Weights of a small class-conditioned image diffusion model.
Training: muon at rate 0.028, 5600 steps, batches of 64.
Rows from block 4 of a small class-conditioned image diffusion model, named by matrix and row number. Rows with one number belong to one neuron. Each number is 500 + 50 x the weight over its row's rms, rounded and kept within 0 to 999. All counts start at 0. Numbers have three digits each.
After each neuron's rows are labels from the 100 images, of 14976 (inputs lightly noised), where the neuron reaches its highest value: "peak at" is the part of the image that holds the peak; "patch colour" is the nearest of a few named colours to the mean colour under the peak. Only what is clearly more common there than usual is listed. The data: photos of arthropod specimens (BIOSCAN-5M).
# fc1: MLP up (model.blocks.4.mlp.fc1.weight, 768x192), inputs 64-127
# fc2: MLP down (model.blocks.4.mlp.fc2.weight, 192x768, transposed), outputs 64-127

fc1.240:543564470396591537524579551518554523612493501526570503474459459486517496437517507526427547421478413452570541531575430543471517434471428502549499428450449592478505506493455364552498508552506575
fc2.240:559464405530560482560369436386453535533509572504473535575524454505536512575473500478488557523469551418534474568503501448451512493479469456505571457527463575489497439590498551451540481554406528
peak at: bottom centre
patch colour: grey

fc1.531:587506505574508608588618433471511510424572500436485495571510460495568572431498483505469567514548541457509433469511526557523507540546586534582501499511568462586532567488405609505472442476509491
fc2.531:424480520464452502518540542547433494460546570574501553442540596467452505508487508504507553559537560512411479444542488515464607603558521445442452538449456483415474405550488433370506503522507457
peak at: bottom centre
patch colour: grey

fc1.151:580643531516549462520514497467468477560478481487452507532484514449567575464521464566469424532407465463589549555546489463460321484490438552537502564456566532564556545598482416463503542451509531
fc2.151:471606555518508529491450400470476530506511431597531472577526493574568531475498491546450466592563576468518487451452508511499646523466478518570444476518431434495521553460474484519560548489483482
peak at: middle left
patch colour: white

fc1.640:482521541466479467517504506461607403581514570483483541471516454515535536468503453484509511459544502429528486399445523536461518549532529527391506568447431522536452395587523431508537446475537540
fc2.640:440552519482507468447487563419495451524512500394490483534462499526444508480577540519527441461455533485598500556465534414408428501402527565605469464505541599433581576513514493411506505502483456
peak at: top left
patch colour: grey

fc1.441:515471492530548540462466456369553447457495402493578520487504430499590421554477466509523498511456549473491561407512490416478520377521500524403537485540594516503477442562484511533446540505520500
fc2.441:515498488536512468490361538491478424468532436498505484530500483515491345445547527483519433497560543487442485531503553449466500544555528577583533472494495581539494514563547439518504504534543420
peak at: middle right
patch colour: white

fc1.537:431587451483480532541471545509482451463461492378457450576434428481445478582429469506512530626483518500522521514477482437487589502434478559487578504521505596464511558504494463430544501600554552
fc2.537:531474636490485525564428517489431429509488501472576489545476533531489662492479500595553513488573531410435464499497467484528448452552490545488462464475538488402479391603518512449456497596433514
peak at: middle right; bottom right
patch colour: white

fc1.2:451542427480577563517535503494620442519524520481552550514532434425470463502478503534467413476472677526498529509286466497459490523468517524524560515469549464448577463523491528472561451512481456
fc2.2:510474526448450503461422528531546502531529402447470531476462529533480536470463611429461473487537546464544527550543438436487553495681433461508508526502424462570465603528494381410557525467475526
peak at: top centre
patch colour: grey

fc1.190:466515525452537530405395497512511471463490441542519489436595416457476460505551595501507559471496586488550494536479504445498488478566511487516506477515513511386469488487492435453567562490515553
fc2.190:487481439584542475459431558506533464486466466456507474536549437480591384507478461485444547566534615492547489650435538491455572500431556516603452444518409494574619503507602561529465449465426595
peak at: top right
patch colour: grey

fc1.213:457577561492505462448453483494467572506445486497534519514568475516462509467623571462514518497471485470468505405399485468546478503418460488590490467509526497596440609500548497434528527502497436
fc2.213:538471460485549494444485572480511487509428520542511487631453448469562394614590459556553474460548523485439526536537518535471389503447459488590596501480491451534527426456548586475441466486501409
peak at: bottom left
patch colour: grey

fc1.351:512473468559453460443528454499549501528522504450473467461425500542584512533509521519498514456386473516507515596557470584516517438479466452551551535464436487541413574518604506646468410459446585
fc2.351:480533395515540544482456500506472501483521572458547470460527540461397491476487549527484538484488535599437503486443496609517502532502558473417497497483439515556387484439544554660513499427546565
peak at: bottom centre
patch colour: white

fc1.175:497572445565537534528511464535454415446521510502522468441525531416495457539522569552542450509525520555512493528524550504484514539472546524415544555515493399506570467535461543516616521530508473
fc2.175:481467483498511457503553566452487420464462528557494516479463346490487528475489465471483491475516480555484461480545480568517443541449502473509559488537436626504585491532546477504503458524499427
peak at: bottom left
patch colour: white

fc1.371:495503552526463522570543568461569529515555523539530423498458475475487470436495472449509594457599474471488510538537508467511450449467526475527527528427627501544648475467528519519523590495583470
fc2.371:463478470481484455509579543520512498550470553496497567512505396472503474484465548520528482527512471432548465493454480466462592450498455476535537440529515486608634509504596421455535489546451516
peak at: bottom left
patch colour: brown

fc1.86:434507567536513534592471538485413516476516496554477450426546542503578475454498536440498452599539469346470514513500493592532567467483528528466544580561553507478619495523497530529422426480577409
fc2.86:449461567532589515488478459496483476517486464464529478540532483495411558540528496477514524501488456384530432472502407603465466460405437495484577548516405463504572485542505453510493572510577508
peak at: top left
patch colour: grey

fc1.433:521539481545534526504509448530470462496428524522502564461477515481402472503572495466440469445432484472499526502436438398568599497534505522568525466479512500457511498531558517492438618583440427
fc2.433:439535449486589497493505472494489477487461540476444526444490417529538472587489526447443543513497528437538478578432514354501469452437505495475521458513442467522500555552477521515429396564483545
peak at: top left; top right
patch colour: pink

fc1.68:538500493417472497417533539506629494337486488465541472511362476385515452410436475462538556507524503495499457421498528494475528546555532481520497549549471497637554551508464488526522499433637527
fc2.68:505524582445513546492468524492580550460507513591476497500518499408482571391538549438523512499559574560385435477491538506513439483569560600516476548542475492429509397465583489490505584512515448
peak at: middle left
patch colour: grey

fc1.434:613454511442502517405480437460525418403589464548519505481524495532385463574530585497557486472463556484459498546412460529542448577438473533402503487463541446426434510477509456490523507501588516
fc2.434:460505449515533485449477457473482566491502488506509504468491513479463433400484532515450481487484567533560490551531471629425536504514463501438386422525469477536456398519558538495476566483613397
peak at: top left
patch colour: white

fc1.312:530529526580391500432565478439505599472476556564425588499451470556428550493454457473460416533487434503564388451531497514506500488517621575427513616491611514451522449475495519491486479431557490
fc2.312:465607465452525533454463572518511525499543535411515480547505478549472564577571495427467510494638532538530575565488566446467548403490463516510519528473509542526491641497492483418584508511543567
peak at: bottom centre
patch colour: pink

fc1.703:434608557480488499596505479368523516453462507488467471541582476433518457468514480569521450535526491536573470548584570390602471463472475480485531518487505568477417528532450558475455539486513475
fc2.703:454528469515575497526544464481529456543472484486549485602468481455541442450490532597524551581498474528562475563416570475525543382484501534508494485477511544537377555432537472498520503543521410
peak at: bottom left
patch colour: white

fc1.258:411471408522500570521542427479548507490527545528494469474508524571545411554503504470477512480518501536504497586507581569451513592523487556627495455602540554483518535474438440590562499494426472
fc2.258:469564539479439478572488517457564493485485579576528454438470559568469422534511452509521581492510439558496540424467401426490464574498523425410551431404492587462439530423546493603492584418505440
peak at: top left
patch colour: white

fc1.401:484500417461491585481500529475473615573506511414509508512525554427480559493496481518589520514558549589423468582475487490510449547474421533434537508502394512533497562510545431499581477458533479
fc2.401:464563496468502486476498385509484493465468561525446499366439481438513527532531496445567542550548575487590438524451503390502577468485516442475491563467512519485442582478501493483383513443492475
peak at: centre
patch colour: grey

fc1.292:408502473504483523540484468519419586449537491422537533562501456539424524512487373519419496549487494502518500522495544391489461559571391546573455475526557467510581534552611478429488497466399505
fc2.292:518489483486511533455488601518417521433478520516492504497535550520507485574502529507474559510483458478501513451511377491547499602451538582407469537487511486502541487398614575477534549459381491
peak at: bottom left
patch colour: grey

fc1.690:447559435443523542442450534496460426486499475462553468489583451486492421626500519425565515460475525462582427506491495421541504505577434480493506491573525507585412566545537438447523540483509423
fc2.690:524451508484487490520498517399563422505482580573535486513544487394419531400479595463568514544449580544483485506509555495470500537430483580559463578480505550471512417522498440467487462412531668
peak at: bottom right
patch colour: white

fc1.412:537497476595557579371411482500438462552487440479495382487503462529504477430580586553536596545488426532556459468624549523436518500443488436494562458521498412552558467489464514542574483492472580
fc2.412:539483555525525528479492439473401508424465568532516504501599528496514518495563472445491515546441538544521389514458492495491557536505485537514483521475449376434508537501479399504462463433495477
peak at: centre
patch colour: grey

fc1.48:532505457555476486480586572459484523443458533428514439541430517532568551492430496452457542538538522477524559440500492612517554543439484518464562469548377586481559485544545520534439453536508464
fc2.48:567547501445526499446545508513530437431478526555531442552487545492473315457521495388503533532482495442457486514475511375574489488381437503466561434477599531421559498467434522538577496489525503
peak at: top centre
patch colour: white

fc1.714:470489514433507576471456570445609455542548455510428538511400399532516573523525453516439581392467476464603526422477519552490556524480573550477583536465544589562495447457490521573569559518533567
fc2.714:477560428530618470483443517592529491452469449545501480436464470497452446433483501493463466439412503468528461458426464407562480513599569542618602442498516466498501590493470497528424377399499486
peak at: centre
patch colour: grey

fc1.368:504462460423412488435481513479533491379463594412490428489459509473464485537509479512495510398520510500517474513509482487542527565542513442481541514538514462490457498551454509464526490470616482
fc2.368:460522405515380535476534541565538529540560475559527468519501492428499508551508512499509473522429493507426455462411486549493486569538497480412531495555546569425476508512474469553544557384552509
peak at: bottom left
patch colour: white

fc1.764:397520433474446453414459440454491444472578604464410438551500448449535507552499406452550494617448452516471580595540487456422523406518506490392506466474435492507428513541475481455504430472502426
fc2.764:383474465575591511536475488518512466416472408504451478562504554465507413499483520643495514530569490480556505400519458460547453373476515482558451507462645498501371432508521493520500511513507480
peak at: bottom left
patch colour: white

fc1.281:541492547661443488515579481480534583552415536490479477548494621435504408425531394592453486488463476455436465599473515409491467531534512562469534487476530575421519551488450581506580457539579464
fc2.281:474516460479524473500496470474576575461491450488458521488501366477502536518499598454482600487506461418477507452463555589474496506504515537551467578528568448552418551525528451541485476664588538
peak at: top centre
patch colour: grey

fc1.484:594422584558398479543428442527579468443600478501450548582507503433500589526518508447487489541498551553443514535572417484517524520460473447525535524495603549526450606524541558455448515588459514
fc2.484:474430567535449488496413446561464522543502442507438503589529448498477576471429510492562478385430478599486507351497555544493538525491521523480429611452493539479431460487505495411557480530452519
peak at: middle right
patch colour: grey

fc1.488:553556506514476482397475574480526437525482479440590474451521416465443528549445553458542565422564500430490481439393472529501547454467494515515539459499542450531512608495355529542539530485590454
fc2.488:518496533478451479515511455581442477487528495557514482604450495429543528523549542426504470586522406525582479481490516489516430548488489532503529495480465516610597471501445449454488462565500415
peak at: bottom centre
patch colour: grey

fc1.414:538648490428478522491486475502504424506542459582530511518521459448543470480503583550457461482433467599530444470513548554593595389532533484635523591587519608538424570599470449555512502472475486
fc2.414:477619462546417544555524537404614563579513504382547525546490526472430476531531493564471437517522516562500478471513535476505551659470535481380509523508511544480358471436510535534537466499439506
peak at: top left
patch colour: white

fc1.409:556511391516505530492455398462487490492512472515453485419444486487506439577493528513521437472454445519504514499507467435558493532484515495552473530531567509444511522553501585398433292537573527
fc2.409:526511376574522490493420515492485489498531514500514458507537469517473437469418587506518541537569420518519607543456499511513489466547464486537499451504431539508485511425517579534482513563501562
peak at: middle left
patch colour: white

fc1.25:412493529452550526472534496492523570601553528565498518587537430520409529431518439542473557521519400497540440479527542480490490399454498451581504487447533416556452480397491414537452526456566593
fc2.25:502509506405482556461556459584502484549468490401526480588564521536502501463473542473508555462445468487514440493459555571515496433552495458510544467500484527454523523500575597565499370488454519
peak at: middle right
patch colour: grey

fc1.451:428486526511550473522510452525444508456488486595515436431605474436474519508403467570512454393496483496557505487471501521545515561469484509588520484555579460451322496528499479522426458551466465
fc2.451:462513495487538477526426401474538566535523481431555510521562480379427422515537451553463476486519523544527428532477560454499479489429456481484417447555545419559442513509514486520499564563521513
peak at: middle right
patch colour: white

fc1.647:492497457446471495482525525579516517500460546483502535552466532469461473505561572541467525445418512481496620560487507569609539489466520480496541512508431394548512473433442508593496493448496543
fc2.647:397433374470572504532471439501460475530430450546470505508499560503488548432528450528419540483503440511512424466561519474417463441451503476396476536472413455539515497445482482453478544402485529
peak at: centre
patch colour: grey; brown

fc1.452:419492566525519506502615463514471495547420458524534532494507434511484530555510563479430483556499458372520536506564433501526493406637597512508403506593550443440426456383521480521589480422488443
fc2.452:410518564458449565488568493473457458439566548526503491468519527467479636476433497464416518507564458462453529419473472517459567487371434433482435508477456465549423560520534493529478507430462554
peak at: bottom centre
patch colour: white

fc1.620:398472554490460536492498500472546502552431436437438460501507578490544452517495477578556446538484473539565515492528567454488429469478491496432601502502464421469573491491566579453459600390499529
fc2.620:510467545485485509527403529511454479522518540562462470461490651495443444417481618469606496588471581516378441485485488501508466544507529442433459482450435548440516468495484436506519610553456421
peak at: bottom right
patch colour: white

fc1.411:513488532388499533399485496464450374490609477470453490479555495608496508413496403432536478463563419520426475563400445468539448534511523545423589485498409515512505526553426468513536581516487590
fc2.411:643513508495459561454508525457421526537504526414539520473485441484483450546497552575503532449564584530443505440509521556522477556502440639454595495481581512443528447506454536540454376532490458
peak at: top centre; top left
patch colour: white

fc1.170:433550466486433522476498537481490505545444479550460578556541535410521532603529569489480524467526520573393505533504446515544475528533458518502503411528567474511519517520508480596573507529530514
fc2.170:521405509450540488471476503470386511546460494509501504570532557420599535403492505469484500494566545525470484436504503513545490400488473426516516519545415430493510505435478479529457567594429553
peak at: centre; top left
patch colour: brown; grey

fc1.31:544542512504526458602581511433538585469511474573416472480395441543559492533432579431555529520537614459454484439512429519510511501552447484533435479556561528508560603548530511505564469539455530
fc2.31:569395493484557472459387524541457521529484521574504538482512570557477548525466548446585465490514484495517543539489463466398416392400477429459499482485574502522477477459572557594491505528468409
peak at: centre
patch colour: brown

fc1.627:466466568429499512452439432578500553496525494545618514527551448501468456478459505523445408479454454491496483512495477534465479425429492529545567416549546466467500514490514503525523540490479479
fc2.627:541554494491500393594468536627593521447445487493411498510435569493519512481485431524540503606389423567429561448512486486509531508546445505556500396524503532500461498413545475384416527583536407
peak at: top left
patch colour: white

fc1.33:501561551445486481434561449403503432462448438540483525481549429576490433453495477536510485427493501515524472478481469531539457476521488491456464481497460568417478510558562443560534466451498637
fc2.33:469513428482529503525436506429515535413504551569505480556495404484520435579467557545513469488495565491420463534503480486515473536563522589559565434461479565509476523438512587616457372515399507
peak at: bottom centre
patch colour: white

fc1.765:551491610456472520432574446599458506471524514493528520496525409507427526526453419453433502505399502554451442447463516523507416503489458489506435471450569492597463550530614599458535537476413527
fc2.765:566451531498493491512578500526479442479515509495502486544503591505520494472515500511511481546496520567571487459508506487566524494566457502420465457497479457370505502550535385531485444499489474
peak at: middle left
patch colour: white

fc1.290:504521538512596515671532508486505473356475495542489478511427554514464552477493511546602503527525550604387492504445531516424488509434539498507435447426498518567464493549465487453444524501431520
fc2.290:468471542506523514453437527425574523550569478429488540549570489526485592453604479540524456466553477537482485544545534552479496496557444483450548431491554453454477495538584452478499484566466469
peak at: middle right
patch colour: grey

fc1.219:479500401523461478480489484430397476447553510412485482557522470595527507509537532552519602564466505521487493452521482475575653515481510553544555507442554504573571469533409509528515510508499506
fc2.219:505469535503487478478529448486561578471468493544522514500472561387544458437532498585509537545516566523489490511488526507475497540500479489395485478476548479367552519556534413605518474502521538
peak at: middle right; bottom left
patch colour: pink

fc1.442:530558616531516457452481401360549444571456552490611462529512465539520432496428526492471503505466486530528485439562514536455522461455445441508508559464574511558481450593492506456490432462512487
fc2.442:442467487495598489482471469377486533491490571585436467615536581598432498460455438563530399629561493488491530455476531401434514596475461509511462495519480668441512636479470532488536580566587519
peak at: middle right
patch colour: white

fc1.83:554451568403533524382510495563512413524521468533507501457507429422516498555581475461511500495428482481481478535488532466525431463437489456445553470571526626538424503407556563516583450550417525
fc2.83:571437545485510443536515548408441435481556456530485464417500579474458571389545537516468375520409530468466554409492521615529521517565528642486493407479501415436491484560499479543463454510461492
peak at: top left
patch colour: white

fc1.369:569507463514447470502542488531461513491391570495479457522528468428619511575554515439541503505448508481517529570511574429529436488485495503408504484482564480470474457447540584463499510567417545
fc2.369:569546507477463544530557518433505541524530552443537481477525475438479531527444522541554426515546481489452522446480468639426498549426513582454497534519541381520474479473484448580499487507442458
peak at: top left
patch colour: white

fc1.481:541535507473498500487542514505477506528519502528458489422467561503504560407435490566483585527503499471542590565502503436498479512470465498533531542490462504538495438511360461470394491558453485
fc2.481:528491538518515519514536450501495555514493521417474519393453519490480507396392549491451483444459452472454463529427526460498484520542460515552520555502474506499611495470514362421490568401476529
peak at: middle left
patch colour: white

fc1.47:596591547473488505425470450511437507409509503515431529518533452534475423587556596529526495448452412445461479551454476517573460472491474490369596493519514447513499462483470444471548542544461527
fc2.47:559537504523489467448344497597421567453551521515470543582546575459459535384454503484460467492471536498557428520513531506461546398500514427590499479486533426494407536482475526453489568535427504
peak at: middle left
patch colour: white

fc1.210:513515442437516429569482421487516477526448511532450588503518464478588518455496473521467564465523486422422520519308520411540497511516545425526540557496602474515491557484392496465512462527530456
fc2.210:516596460475490501567553539511505493542502516429481496412511505479480451499432568443506382580485557430509502447394477489548540550495509568426499579526470484492555459423559544400499503482387502
peak at: middle left
patch colour: grey

fc1.131:454496449490467543474536440478530414500381514532598501442569511500524387487496550635469485523515528406386491468440543481505517513486418500514570486442592370484589530531412536455518489488479513
fc2.131:608504469537492500526528557514542478535442511514495476421477592449500525537606503512449505467493468394472588532500519546526405521391491442561563498480457574518609443492489514415464681559500473
peak at: bottom right
patch colour: white

fc1.22:487451543433437465445525465507469546451545530647489558504555408526560526498476446475613537473481522473435473533435501507573472368543498504461408455457614556496441514561486500406522582405433486
fc2.22:476446451472476494563413523604534577429520431357462498558517567494459425542511480443562423537594532543549476409523541481500458480436460500501437431473504628555485517551540468502497455414466466
peak at: bottom left
patch colour: brown

fc1.722:534546444567454439534552484523526408562505529540510540460472470514432547615457533503575415439496406554475464514543428349522487451499540510471646456493466503408537531526451517563542456550572546
fc2.722:539508410502541475501493420569503483610483630499485522495523375538505616482472484522601480499460458543532520565450504531429479485517488438552664528489493457522517488545555385491510569550507569
peak at: top centre
patch colour: pink

fc1.400:454488510536494479420494480518391458606608494563532493539549438527506491440444589425455538491480456450503517485458379367526543518601439490448511535533545411552466487498565498540488489528462446
fc2.400:521398557467484493495530430536406537536492569503577526589491445410509527559539441529539468538488492479453512496520400476545492565564482497599453453447484494482403528465521488544535504480509442
peak at: middle left
patch colour: pink

fc1.159:444547508490585415530524589494505463483557429465451515490561512502449552473480602510495469508459523564466538453555520453497497472439545478481490425447496564481580562508609502521583506560549536
fc2.159:485520429509439510491438544545545549478510475504497523483530441509511484424457473479440469506419522491457524521594478471474560535596471388537593514507548456517456531551496482490451478438432530
peak at: middle right
patch colour: grey

fc1.332:553570586506550524490517431492425447496484491462496404489442468435521443550452452579533507610450478562500519465510468460501544547421449518493446479512500571453419413559388536527509533424558447
fc2.332:597492669518566516449422459443457422516517496510475513493471476501539505482520510497541586425493504477471596457518536572501603539526513553582493456528509462541465525534493422482536513497529467
peak at: middle left
patch colour: white

fc1.206:521438541551513513432487537531446482519486520494467443440483500450589565480484481488473577480446449442513634592489470492537470548489439432650489499457506550563563508483491542534499464469577528
fc2.206:428514534525555493499369424619431609516490547558470487520518531547477445514490575495510437491475498501565600479484471491531419461560454422415539497517482484437416535459531459524469501558486470
peak at: top right
patch colour: white

fc1.447:481456473525483500460380489509550442460535477451483509475522483470480476533416469535424472522452475487559464476458530529478606518494494429530606563465513451481533482478495423528429500562497556
fc2.447:490477565494474519501464478474466456454511469493467494481543531585552439489550487555523467405476524514448525501540528538518454484572555477462478560495413590575532587454539508476486510545492493
peak at: top right
patch colour: white

fc1.162:469442489475549519503476491590470555532496508485500480563548601497557469452458615597514511435467508420450421491529454616488529544505530543495498545602452542459419510562538506464421525482442508
fc2.162:425453451495556489567547421509455523542437575436478508550543499405466424550476433465460581582539448482510499427508554554502554514560430585422434448499509603455485441446458480542571525566483488
peak at: top right
patch colour: white

fc1.194:590512455464507526507452604484529460443537482569507520574505514534413441494581540463486500488530656431504496575480504544534524556486490430402432493461587569584487427458422569465562604634486493
fc2.194:520509416526594460503484531502551546498518517539479367440490426528517477596454544487413460445474497470460530477541542570444513464492429515455474542486573392517571434543458451518502421516507585
peak at: top left
patch colour: white

fc1.265:550460499544509550460507580492445612494455490471497516495530513531546547458490448556413521523468492527509512517546552577534581488489353455583531549590477485426460443442543431469527528499464489
fc2.265:560381419507587514463459430545549512494476453509506518500464413546492519519511504458427495689545410494455545407507458520476438474555519531527480499530486624520561486536486592519484486548502521
peak at: middle left
patch colour: pink

fc1.109:557369631420434565494415482487478448547573534426502563559558537467504488487551503485490503556554552483550600467504429460549459558521545517522570468404525398560493447529568492545620527625485445
fc2.109:595421596528458500499512494442488464485526553594533517383484423500466426471468538539531475460394474489528585599442475560452540541457529492561489464514521532492527436464537476484564544583530447
peak at: top left
patch colour: brown

fc1.524:490484452531492452504497531519583477534507510545530488530575524536483499408500509605562465492505500512557562446532523432492469518592476649536433470510532496402590491503448470442503610549451534
fc2.524:578456456484472529436507594551407507489436498381471520577503424613569480514573502576527526445548501471596553530454525525473566498516485490538379400492458513480500500535566539526520414457523524
peak at: middle right
patch colour: white