Weights of a small class-conditioned image diffusion model: patch size [2, 2].
Rows from block 4 of a small class-conditioned image diffusion model, named by matrix and row number. Rows with one number belong to one neuron. Each number is 500 + 50 x the weight over its row's rms, rounded and kept within 0 to 999. All counts start at 0. Numbers have three digits each.
Before each neuron's rows are labels from the 100 images, of 14976 (inputs lightly noised), where the neuron reaches its highest value: "patch colour" is the nearest of a few named colours to the mean colour under the peak; "responds to" is what is common among them. Only what is clearly more common there than usual is listed. The data: photos of arthropod specimens (BIOSCAN-5M).
# fc1: MLP up (model.blocks.4.mlp.fc1.weight, 768x192), inputs 64-127
# fc2: MLP down (model.blocks.4.mlp.fc2.weight, 192x768, transposed), outputs 64-127

patch colour: grey; brown
responds to: order Coleoptera
fc1.360:512461515462575485491570460576444488548508585507515527461496510472479453487523472531423531437457524543516551606499529527641383574498441541485445521496511415446443414358527612580496488545509490
fc2.360:554404451510547442529626404523476542443450465462529448462519473467544513458510569519424474536493490478568527531427485406488495515579441516470380450553485447467512477602483396563534433540428435

patch colour: brown
responds to: order Coleoptera
fc1.559:510499529532404485480581466537473546520518424599531556444462491525548463505548501496559554460519529499556548517509475518556473460567447556546563527539607514497550477600597407458519425560468596
fc2.559:505578502432465447577562492466471560505544482484505533553456581470436435546565582419561561493427414561368498526559486489477464537448508529437526488490459514487587547627455572421490541541469462

patch colour: brown
responds to: order Coleoptera
fc1.80:529488485423474484502442475443520535442456480530516490449535318524597522555508541474481532441453592484494504604418460505476533530538478475576398512559504498538490338567665522479507512538498459
fc2.80:556536530566496557445397481427421568500539570425521503521477505497413503449459567554481474562493480442500509503484518552438511520495491540420462559472500548496533437529476576545470539417463451

patch colour: brown; black
responds to: order Coleoptera
fc1.558:519496512506456516682496531491554512340582463570546581484521482455429558553537501514529555478514502564511569495532484562515477439586556482462479552453480569442486409537548492507422460500480572
fc2.558:523509542557530485459430495485550587488532454423498448524511466546465594585544488453494481452557412433538516508402504543515498630400467461540492469554593535557511484481498515493535551517430526

patch colour: brown; black
responds to: order Coleoptera
fc1.300:506435458434528561517537395494527483412462506585521566447464448502602505524520488438520473407530523518627550542400487465388500505564529480501465550515502492467507436539589563489562483527499463
fc2.300:567409537534471522574414520521487557355488517406464473453537521426372483479480580532545463522581391485493605496466458484465416477523501488510523565517573485525592425460533518531450556436494423

patch colour: brown
responds to: order Coleoptera
fc1.751:514469464462520520413510559475478481527531466516568548474544440506562454604544593459523627450555593490492498476427479440502476481437570501520554468390523575564582449522482523512610576523485487
fc2.751:514567496479476503483490523547431503447504483494497481536547479499469432537445571496556409466331386503529527490546556450561527507513518549486449514452479564484469528489509512524510424482517546

patch colour: brown; black
responds to: order Coleoptera; order Lepidoptera
fc1.397:477493471488588439513565494502470470413491502451444541438459494440555473518511521440461616435480449442547450495524521504508550523442529554442481557464464423442554486431433552532500537478533484
fc2.397:490447502535467478490502410483426558535476524565440528358566450502519510473563553446489506466536543427438516569516489574498578525672454493555552501505470458491512535506501342479460532454430463

patch colour: brown
responds to: order Coleoptera
fc1.606:490365473486541578501515485481525470585572477543516480563509514517512497459523568513514550561562559527487572571609491476480452495576444505501520496455520475524458526437466616593347599468548528
fc2.606:488374489532489434550501444602432519502528498547487519459557498484514539454546528427579562539433437505451418568494425462573516498481413484469521541459423556468450538512444497596559461583539410

patch colour: grey
responds to: order Coleoptera
fc1.20:487486537533470566636558504478541438587501389552536588437461485519330526466562450508409545438480577514518476502489545332430560461490453532512518527473501586485538400511455505486552558473621549
fc2.20:621638526444487490455422521532417446532521529389522442517493436509565488460487481521497538471455509451575476559475415521453556459515568588535612536494480438528452454473501504496545450537507448

patch colour: brown
responds to: order Coleoptera
fc1.527:519438506447448482582536539487612583527505523454444637555500498484486535504498424526530554551497559513502447500546466430475424523560531546561487534505478494505405439521547563540407493516456464
fc2.527:494413410440508435530487485526537516522499445456478544473476472458515533542467517538462539465504444471507415478412506695485477492435499547515556544528495534459474504506492420541518457601408506

patch colour: grey
responds to: order Coleoptera
fc1.77:535521495489477526430566492533565537557485469633507497500491453553511381363435479492554516544559476472472588443566521586519448492497474573456528519512553427491407561537548505545512443473457640
fc2.77:468500520456391543415509504425464504568523424479493463503531541510482389530622464386456464383536474578468465466506434402480523438550531464454476514476453465546495525542470503517510503513559455

patch colour: grey
responds to: order Coleoptera
fc1.55:577444511494447592505467487515552517526544466437474477520500518519517485396509579514445533470509464523488488478391471538455587368466531433498538497526494510466478429417490482491577480581568474
fc2.55:477548421549465544440597465559537470509534538482552448536516487419504404494535471552501568570455467464546455490473519536594472544531600474547558496442496540518473461432500486578469555493475511

patch colour: white
responds to: order Coleoptera
fc1.628:566439487462407592497562514530540493453519489453518444470535465475379487478431601481475521418459483567536450501425507549533484533502506477470487512540475542453509491578503466483518496523503531
fc2.628:503582478499481513511479510478532510450489549484505506475517407549479454384480562540505443544430449572537514564463529476571524598384535538547444426478497491481460396457436521514445567494528459

patch colour: brown
responds to: order Coleoptera
fc1.617:563422499506464431501528534565478538439541458572452596520492505471579515552541454513504433478420537527479477533449462483484480509431391524512578525481559458491532443539498504469357545492496602
fc2.617:603553469475419473386501504477505519485529452481521488567519630563558509599589493510572523396371454471499476434510573473495519506495547567442462537587535398491471455520500473471528550576445470

patch colour: brown
responds to: order Coleoptera
fc1.701:464489434528469556535571471511453436403455413527517447515473388468502408517482523514572537570502523453497503594512450502472386477491456536444570452440537419521544540515480495542436460439427540
fc2.701:543469557477531494423478418495446416394537537584476504580510601503490435539568528520570407485484433468427478480574490500532596454518485528455561523476511454486577498489446586519538553540473465

patch colour: brown
responds to: order Coleoptera
fc1.197:513424549541475444338521480548533416560448427497517444535578515490460471471519504527523459438516467536503512606470444425515423519516417496535422502519540557479424456528519515510524561529390593
fc2.197:522492504508461536480422529512529434543510582539494459537513509518526525500493594536489419571483462510480442366489569442513628563458510537432482490459469439485543525569474500571543508538400574

patch colour: brown
responds to: order Coleoptera
fc1.235:520527491545518405472478531439504516597536455539556507455525468503482557602486520494514454488502550516571567577477497461569418502524562502584481521515537488580493542543449565586519574489499572
fc2.235:498556435572552434491508467607479498463567455534533538465549473507504462468456550501458448573428483464456482502468524461508527528474446528564494530554493433395542563506403524487543494502454578

patch colour: pink
responds to: order Coleoptera
fc1.114:458522463496437526434490492466520505517505512514512494604475507559557529409516511454451535536522478448469606506485560464637508489489446489560478516515489542499587465492530429465586481403545496
fc2.114:571502484497438499521499435431514526626442514491465528548430512527523532471565569519463497534513515479490536467547494419429606442455434489457472450504572544466439574555514530519553488441435375

patch colour: brown
responds to: order Coleoptera
fc1.26:467563528559468506548492495499545649552510507446419549494580535498575485582427467509459623545493572472569530475395526486530406520507453632509493473501493484493469488508516567472473530570480525
fc2.26:523424426525493484460487487627523569551453473425500507423504550495519547450440532475476516485559492383468491481525482622552550449572497497583593479523467531504461412440470518545507528539428460

patch colour: grey; brown
responds to: order Hemiptera
fc1.552:587497496417539474428536466491539583499465483465541397506422462525493468494513534436457534476530436437518513373505564385585551488397506448490521492507540535513563463501537485448516529556433620
fc2.552:519412515574432489489520526474567517439456469499567414452543540534500483443435538367460578496492598530451512486413602450560466501487473545483432434510520501451443528521464520561578532523530524